config.yaml
encoder_activation: "relu"
encoder_stem: "deep"
decoder_width: 192
decoder_activation: "squared_relu"
decoder_bias: "all"
optimizer: "muon"
momentum: 0.95
orthogonalizer: "polar_express"
lr_schedule: "wsd"
Rows from block 7 of the image encoder of a small image captioner, named by matrix and row number. Rows with one number belong to one channel. Each number is 128 + 32 x the weight over its row's rms, rounded and kept within 0 to 255. All counts start at 0. Numbers have three digits each.
After each channel's rows are labels from the 100 images, of 14976, where the channel reaches its highest value: "responds to" is what is common among them; "colour at peak" is the nearest of a few named colours to the mean colour under the peak. Only what is clearly more common there than usual is listed. The data: regions of photos with short descriptions (Visual Genome). In brackets: how many of the 100.
# convs1: 3x3 conv, stride 2 (encoder.blocks.7.convs.1.weight, 144x144x3x3, each kernel summed), inputs 96-143
# convs2: expand pointwise conv (encoder.blocks.7.convs.2.weight, 576x144x1x1, transposed), outputs 96-143

convs1.84:135209135146163096155167169194112057155161166144149123172088218138120126134133122143121108192149158116135128129147227196160123115112143119145154
convs2.84:085152188072115153091114135115103159145117148159167115072135218171081100171126099103123161134086181150116154103070124161123135168111076134116150
responds to: text has "sky" (68); text has "blue" (45)
colour at peak: cyan (31); white (30)

convs1.115:153169084137120135116081092095077122071079124102113127110121083131103200179115082104097132085140164140151150130113063081152136124116143156104137
convs2.115:131118154130123093185105102117126211110134074141099099143163061144146142135075129064133143090116080126100111035113086093162146122096127091116125
responds to: text has "sky" (56); text has "blue" (37)
colour at peak: cyan (37); white (27)

convs1.87:124124133160088097131171165181136167130236146151122140172081229137086119143141158147133143198147108093160146137177114082146163105098167180167127
convs2.87:124117163150128131135107081142151137133122107171198108133097127129094161081132115129137111088158177103106071093155110136132135122119110089087205
responds to: text has "sky" (65); text has "blue" (41)
colour at peak: cyan (34); white (28)

convs1.124:143110116124119108118140137143135151140167087111182133142111139085204143077122217101149118124121121243097184092130144155157121129175169106097101
convs2.124:104150126107101145141106101086083161110106139115123122090122066120126071132253104139119092117109159128072191137139128132150119113133162080099123
responds to: text has "sky" (64); text has "blue" (40)
colour at peak: cyan (34); white (27)

convs1.10:140145142103089125106151151150136094134207136141120097156097155152086165134144134139156150164087109163143178131118115081089056146131200108173171
convs2.10:092117118123135168112099131121157124113150157146145147102075141181121056109097103107102129097131132155157149128121164161172142141153190115107095
responds to: text has "sky" (64); text has "blue" (40)
colour at peak: cyan (34); white (26)

convs1.28:147109109127121082138161209178135102163156115113122122098176195146079089094115094128159141180156181138088129133144190142129113133103148116116129
convs2.28:161085119140136118169103138110150156137126086146132152083111158133157133114153083150103127047136120114164129132154145130074097127148092068194159
responds to: text has "sky" (67); text has "blue" (43)
colour at peak: cyan (34); white (28)

convs1.135:164162151131127092109170167178191134130192182129122154173133156087153097127149153128131152162129141159151137167139148201121162120098175076163119
convs2.135:105136132160131158140115191115126050130118106187136143155069144111106147184134172137139134161153126187041146184122124099110084156142171159181092
responds to: text has "sky" (65); text has "blue" (42)
colour at peak: cyan (32); white (29)

convs1.75:121141140125088085114169195164153130165207206167106134073112172090134111128098097076142111185155147190111075158130171090155117118108207132143127
convs2.75:161118185051157105124097112157161166115155132134102147089066153107122120073117184117167107203097136132102030105175182152105111125150099137120149
responds to: text has "sky" (65); text has "blue" (43)
colour at peak: cyan (34); white (29)

convs1.7:100158124149114106134171149159123175144080209088147130108122117166108129135108128108168162147158175097123105139164091157164068118157173141202082
convs2.7:156151174089107156142117156114126207088105247122181161165207156136078111125083109137125102171108176165073147122113126118156154150108181123151182
responds to: text has "sky" (61); text has "blue" (37)
colour at peak: cyan (36); white (27)

convs1.129:098148165120130120085159181180175125146194169209157123123151143172181110083112089127128134193141154090144171151184144110154102134132162160150139
convs2.129:119130097151097147141125102148119152085112127164143091112119127167187172092184148107095160116097151147098090131092147172095043113131190123085136
responds to: text has "sky" (70); text has "blue" (45)
colour at peak: cyan (29); white (29)

convs1.99:098193120107176119089139131136140135188078177150167127113055131151122168093136103098148114139138165145178150134110158116153114087131152157124105
convs2.99:140108140097136137106089116105138099135138116187144099110124135109117106116182147150083134088168090171107127099151131166090073198119118130135131
responds to: text has "sky" (62); text has "blue" (38)
colour at peak: cyan (36); white (27)

convs1.25:184084118131124103126156144184137158168237170142127166124093168155139128183110143115158153125132147145126134150116197223147173154133135148114106
convs2.25:176103133098113100092153104180113141115072090142094057060091101209108162117094099156087183120148132138047120165110080135121125129143147068111091
responds to: text has "sky" (64); text has "blue" (40)
colour at peak: cyan (33); white (28)

convs1.61:127156176107181148149167144180166105111212205188102126128128187168111136160121137135116133138120166079114096141121149155160142145117169089098110
convs2.61:172137162122077163122144136118174155139187105145127070133091119142173090075175091109118157124060121215142077135145116141112183093138102103171105
responds to: text has "sky" (68); text has "blue" (43)
colour at peak: cyan (31); white (30)

convs1.102:138114147140106090112134109118100073166189090134090127136103136087102118145140106066129101130142076123136110095149102108104120059091069098113131
convs2.102:101125150121108131111174122084113164106119077195130136136149164039102147131106125128120148118164110112169131126137152108153102121137092165091071
responds to: text has "sky" (25)
colour at peak: blue (40); cyan (32)

convs1.119:123126169106142191165090087134151088099090168094122128166153103089114144164188157136168159083057114130175070146126092138115137146124113159125064
convs2.119:091119131111108174101097121142128108125148155120091108126100104087122143184101132176121122135119124129135151141171144124118162131129140203184117
responds to: text has "man" (26)
colour at peak: grey (72)

convs1.97:121121100128150121115109122134153151139165112142168113094072159085170154079071145126156063207139188189104155095130188153128122080190202130132157
convs2.97:106135122091119146141081082126139142144149124111137087117132114120078117131127147146098103053121094148117119123094139136096105132136110101163139
responds to: text has "sky" (64); text has "blue" (40)
colour at peak: cyan (36); white (28)

convs1.92:159070048062144208163109109106109106079130098120106132148133123062140134125067162106131120128147110112066134115090119165106114134063122128122165
convs2.92:125120081169134107119100207155128109108088076130149103126123151181055142155176123159109099127147091126197130126099164133108152141132093195080116
responds to: text has "man" (30)
colour at peak: grey (65)

convs1.2:173098175142148132146152126129149153144127100142156130194206162119080152081134150125095158154122138060194119157156169146114142100133132170139171
convs2.2:112110197092070089111104184101155171154082144151155154130115143202094137156100160148151077114131167128190123112120147140094118142110191132066181
responds to: text has "sky" (66); text has "blue" (42)
colour at peak: cyan (33); white (28)

convs1.137:181130148139130194104158184193183085099112158202066142066115160114101129103126155127143133141151103085098131106096142179118175096106151109145119
convs2.137:148101203137111149160136150107053105106132085108124095112146095136130055115118105163142167114130094129136076137164152098208124108143119131146216
responds to: text has "sky" (67); text has "blue" (42)
colour at peak: cyan (32); white (28)

convs1.49:186140114125107080164166216178124121074135169180150140108078187169185130112117137126127119135147173120127112140124147172176154163127187119133171
convs2.49:092097183155200159182089093151132097143155101136123225090105232120145142077116154188135124051123171160095071107114139147172138140121163114120170
responds to: text has "sky" (67); text has "blue" (42)
colour at peak: cyan (33); white (28)

convs1.131:158168079125122084109141129206133146139093126178129126123114129156111170126160100115104172093117163146125153100159147120135101105154155163120122
convs2.131:187127164139139143103091055127128185111080129137137143170115150150111099167121136168149121114149165124092071115141145150090129132137216217141223
responds to: text has "sky" (66); text has "blue" (42)
colour at peak: cyan (36); white (27)

convs1.31:136103101162190155100148145164144121235120166130172118175196132177127143097145163105120109182139123138097136143085122189150169111077147119214150
convs2.31:060107122084134084142067091184140147131182108093143168147123119129140119173149131173159128091107117163166144126128213126204131114115164129112135
responds to: text has "sky" (67); text has "blue" (43)
colour at peak: cyan (37); white (27)

convs1.140:131177144082157129125126142104107096053119124143098120100064095072132085086177160178142088119085088049169109121120113045096111139137155128106144
convs2.140:147119165109112104089092055127122081094121117113120086085138092151184081153093103060145121115102148130139135079101155133130108124157110161200141
responds to: text has "sky" (55); text has "blue" (34)
colour at peak: cyan (39)

convs1.69:093107141164089020103105132125110130160088139118133159152191112134130127143077055131103135103122106094119062125126125074129102135148100119125171
convs2.69:099110145111106111121125119097123112150136172188150123137115087135143090103118113092114082138135126105206072090175102127086129156137111105068157
responds to: text has "sky" (49); text has "blue" (32)
colour at peak: cyan (43)

convs1.1:086149154145076072153199139210131140107156171194105131129141209097115049137134134103152150145154127103095081142134162113155132120161112124096154
convs2.1:121143114101151187120124181104083096144161122204146063132107151106189140118086149122110148106117145168125128138120144112159183161126167135115124
responds to: text has "sky" (66); text has "blue" (42)
colour at peak: cyan (33); white (28)

convs1.24:161103115137155082175179217147178148127210196161087123161089210136121151119115137137156120166112130099167125131120153214154142135084145115164137
convs2.24:069112123108124186152156158111173177131144169106111149137131147152097187134094076139075139179120193167095129056153160104137041066137094097103131
responds to: text has "sky" (66); text has "blue" (42)
colour at peak: cyan (32); white (29)